Weights of a small image embedding model: 32700 steps.
Rows from block 3 of a small image embedding model, named by matrix and row number. Rows with one number belong to one neuron. Each number is 128 + 32 x the weight over its row's rms, rounded and kept within 0 to 255. All counts start at 0.
Before each neuron's rows are labels from the 100 images, of 14976, where the neuron reaches its highest value: "top examples" is what is common among them. Only what is clearly more common there than usual is listed. The data: capsule endoscopy frames (Kvasir-Capsule).
# fc1: MLP up (model.blocks.3.mlp.fc1.weight, 1280x320), inputs 192-223
# fc2: MLP down (model.blocks.3.mlp.fc2.weight, 320x1280, transposed), outputs 192-223

top examples: finding: angiectasia
fc1.56 [143 121 100 153 114 175 129  70 139 123  86 114 150 167  96 118 173 196 140 106 101 145 164 157 137 101 105  90 136 121 160 199]
fc2.56 [116 145 133 142 136 182 147 122 127 177 114 142  86  88 206 120 101 139 114  81 141 160 147 142 125  86 124 193 140 110  93 124]

top examples: finding: ulcer
fc1.697 [132  92 192 103 151 122 114 108 134 135  91  95  97 227 103 139 145  90 128 146 125 106 111 136 139 111  53 160 101 185 138 130]
fc2.697 [137 150 105 135 125 108 130 133 113 111 179 155 117  76  89 152 133 100 135 165 139 107 121 122 100 129 107 152 136 130 118 145]

top examples: finding: ileocecal valve; finding: reduced mucosal view
fc1.162 [189  93 136  73  76  89 154 117  74  83  60 165 144 193  99 168 109  73  73  97 164 168  81 131  86 146  71 153 143 146  61 122]
fc2.162 [102 138 152 167 145  58 119 162 147 181 143 168 134 121 100 107 121 147 141  93 118  98 154 115 209 105 139 124 145 108 139 114]

top examples: finding: angiectasia
fc1.523 [ 91  67 191 118 147 161 160 129  59 127 150 177 137 138 129 131  87 195 129 146 143 151 121 131 100 153 121 123 156 118 153 157]
fc2.523 [124 136  77 126  92 109 149 154 155  71  82  98 117  95 205  68  80 110 113  78 149 157 135  96 147 168 155 144 129 159  76 136]

top examples: finding: reduced mucosal view
fc1.482 [108 125  96 134 100 139  84  97 174 141  70 174 144 112 102  93 112  74 114 133 139 150  59 157  97  93 132 133 128 127 113 172]
fc2.482 [120 103 111 123 172 167 144 113 125 118 151 103 103 126  86 120  98 122 141  96 122  27 140  82 183 157 108 106 117 181 178 135]

top examples: finding: reduced mucosal view
fc1.438 [117  55  95 122 160 193 108 123 147 130 150 158 102 106 127 114 136  84  72  85 161 102 143 144 116 142 163  31 148 131 114 171]
fc2.438 [ 84 168 145 100 157 106  41  77 146 131 148 168 109  69  91  87 138 148 145 157 149  93 117 129 151 131 107 108  59 112  87 128]

top examples: finding: reduced mucosal view
fc1.348 [143 109 142 121 132 171 138 121 120 148 178 105  97 137 136 118 172 128 200 105  97 118  66  96 113 124  86  61 114 155 145 119]
fc2.348 [102  87 136 165 119 164  90  93 109 123  66 117 121 167  88 119 105  93 129 132 138 150 112 109 162 119 175 145 115 182 125 119]

top examples: finding: foreign body
fc1.629 [ 85 129 127 136 135 147  90 158 176 149 137 128 161 157 122 117 133 206 129 122 120  95 181  94 161 146  88 163  94 136 130 129]
fc2.629 [144 114  90 208 134 194 142 151 116 116 120 148 127 114 144  89  97 116 160 126  89 149 110 120  87 146 146 137 132  92 102 122]

top examples: finding: blood fresh
fc1.583 [ 93  93 103  94 122 137 194 107 159 128 165  99 131 128 180 146  70 160 124 134 135 137 155  95 125 127 115 133  99  88 151 183]
fc2.583 [ 98 148 167 110  66 186  97 137 148 169 163 120 123 132 119 117 176 144 168 152 198 172 115  52 152  71  78 126 150  80 147 130]

top examples: finding: reduced mucosal view
fc1.665 [150 155 126 124 107 144 109 109 140  82 121 112  96 110 179 142 129 139 183 192 112 108  99 166 126 151  82 142 111 107  95 151]
fc2.665 [124 123 162 118 161 140 130 145  83  98 110  72 125 142 103 105 113 115 117 179 147 151  51  82 127 176  95 132  96 129 174 124]

top examples: finding: angiectasia
fc1.108 [122  76 142 168 176 158  81  94 159 115 154 167 114 110 181  48  66 179  84  86  66 120  69 152 127 203 141 131  93 132 132 128]
fc2.108 [152 163 105 151 125  76 166  83 182 147  83 170 120 147 135  87 129 123  98 141 161 184 148 131  86 149 115 119 186 125 105 196]

top examples: finding: pylorus
fc1.621 [150 130 122 169 137 128 146 154 142 114 116 102 102 158  94 142 163 130 118 143 117 136 171 118 110 130  80 137 116 170 175 134]
fc2.621 [109  88  94 152 111 177  93 108  72 148 139 136 171 140 142 109  80  81 113 108 145 136 185 154 144  95 149 131 134 158  97 136]

top examples: finding: reduced mucosal view
fc1.378 [111 162  88 126 108  80 129 121 105 112 134 157 203 148 161 180 116 132 160 129 145 129 123 165 125 130 111 169  72 124 192 102]
fc2.378 [ 52 104  95 153 130  70  76 139 114 164  86  81 108  91 151 122 146 104 108 162 133  80  95 116 157 107  50 114 115 142 150 151]

top examples: finding: ileocecal valve
fc1.213 [133 161 124 166  81 119  73 174 149 153 146 140 157 161 146 152 138 105 180 159 166 151 164 134 137 171 122  88 149 122  65 142]
fc2.213 [133  71  76 104 211 110  83 132  98  89 115 164 129  58 114 204 108 154  85 116  98 163 139 164  98 125 134 144 135 105 177 120]

top examples: finding: pylorus
fc1.403 [132  73 107 157 173 162 142 143  74 142 134  88 165 105 113 126 136 147 129 107 132 152 101 151 172 136  94 114  97 138 136 184]
fc2.403 [166 125 178 166 215 145 124 130  75  99 121 101  73  60 152  89 124 170 149 120 102 172 119 153 148  99 117 129  69 134 136 112]

top examples: finding: pylorus; finding: blood fresh
fc1.444 [ 93  91 120 135 150 184  97 134 181  81 123 177 114  64  79  65 129 126 164 159 135 177 118 162 151 128  97 108 128 105 106 111]
fc2.444 [113 131  53  89 150  93 123 152 127 146  82 102 146 102 123 140  87 125 108 107 103  61 117  66 129 110  85  96  69 156  90 134]

top examples: finding: ileocecal valve
fc1.401 [ 89  90  89  90 117 109 146 144 151 163 114 112 140 187 121 151 180 189 104  93  78  70 169 107  76  90 186 181 130 104 131 109]
fc2.401 [172 145  90  93 127 131 126 104 166 119 128  98 136 120 167 161 103 121 167 187 151 113 173 121 113 144  95 131 136 158  95 145]

top examples: finding: foreign body
fc1.284 [140  91 109 146  92 107 126 154 121  70 182 139  97  94 102 121 114 134 124 158 119  93 144 188 109 145 111 127 160 166 204  80]
fc2.284 [156  96 100 215  89 187 132 138 125  57 138 130 119  75 125 122 102 147 106 188 146 119 120 116 112 158 111 179 135 149 115  71]

top examples: finding: pylorus
fc1.505 [160 202 203 147 145 142 181  93  69 125 120 154  89 161  90  85  84 153 202 120 152 161 130 160 135 186 150 167 115  68 142 126]
fc2.505 [113 137  95 139 144 112 104 109 160 117 131 103 138 129 160  87 141 138  85 104  89  72 118 150 152 164 121 145  96 136 111  99]

top examples: finding: blood fresh
fc1.405 [153 127  77 144 123 154 125 113  66 160 131 144 164 149 179 102 103 137 129 122 117  89 115 118 145 130 134 128 115 213 112 152]
fc2.405 [107 187 159 134 150 178 114 197 142  90 152 157 148 142 123 117  90 116 141 168 136 196 115 157 125 125 140  93 134 133 125  80]

top examples: finding: reduced mucosal view
fc1.264 [ 73 163 134 117 128 142 178 131  87 134 110 126 131  84  74 159 120  55  84  63 121 142 106 161 117 109 181  64 148 144 126 132]
fc2.264 [114 157 115 124 112 145  96 124 129 129 133 139  66  77 148 127  93 130 120 112 157 110 115 112 127 133  63  94 154 151 123 151]

top examples: finding: blood fresh; finding: ileocecal valve
fc1.352 [160  94 152 120 134 106 126 102 116 136 114 136  84 145 145 120 130 162  97 153 151 156 125 146 186 131 119 207 144 123 110 199]
fc2.352 [ 92 114 145 104 159 179  91 172 131  68 142 129 150 120 152 141 128  98 152 203 138 104 148 103 111 116 175  94 129 113  99 110]

top examples: finding: reduced mucosal view
fc1.229 [ 77 149 198 118 137  85 145 203 129 165 134 134 110 117 183 109 147 148 105 136 105 158 185  90 149 138 110 122 148 154 103  88]
fc2.229 [145 196 113 125  96 179  89  73 120 139 150  97 113 140 156 153 117 134 145 134 150 147 136 144 130 119 127  95  87 110 115 194]

top examples: finding: reduced mucosal view
fc1.611 [116 220  49  77 107 100 157 126 126 136 129 119 100 118 113  88 160  86  96 116 101 139 184 160  89  94 147  85  87 136 112 145]
fc2.611 [192 138 167 106 183 146  70 125 151 127 159 116 123 137 143 149 156 130 126 138 167 158 148 156 178  78  70 162 140 105 167 136]

top examples: finding: foreign body
fc1.711 [137 137 144 109 178 164  79 146 125 118 165  88 116  90 107  91 195 139 176 157 140 111 151 167 155 129  90  47 162 184 157 116]
fc2.711 [106  81  95 120 100 142 153 133 151 111 172  77 117 143 166 166 147 125 127 110  68 128 145 129  99  97 117  98 152 142 101 193]

top examples: finding: reduced mucosal view
fc1.143 [139 146 116 187 142 155 185 114 168  97 138 109 142 113 150 146 132 141  70 140 119 158 145 169 124 147 117 139 114 182 154 164]
fc2.143 [139 112  95  97  92  70  93  94 127  96 166 190 135 136 181 132 172  86 131 105 152 118 130  91 155 119 110 130 139  75 122 174]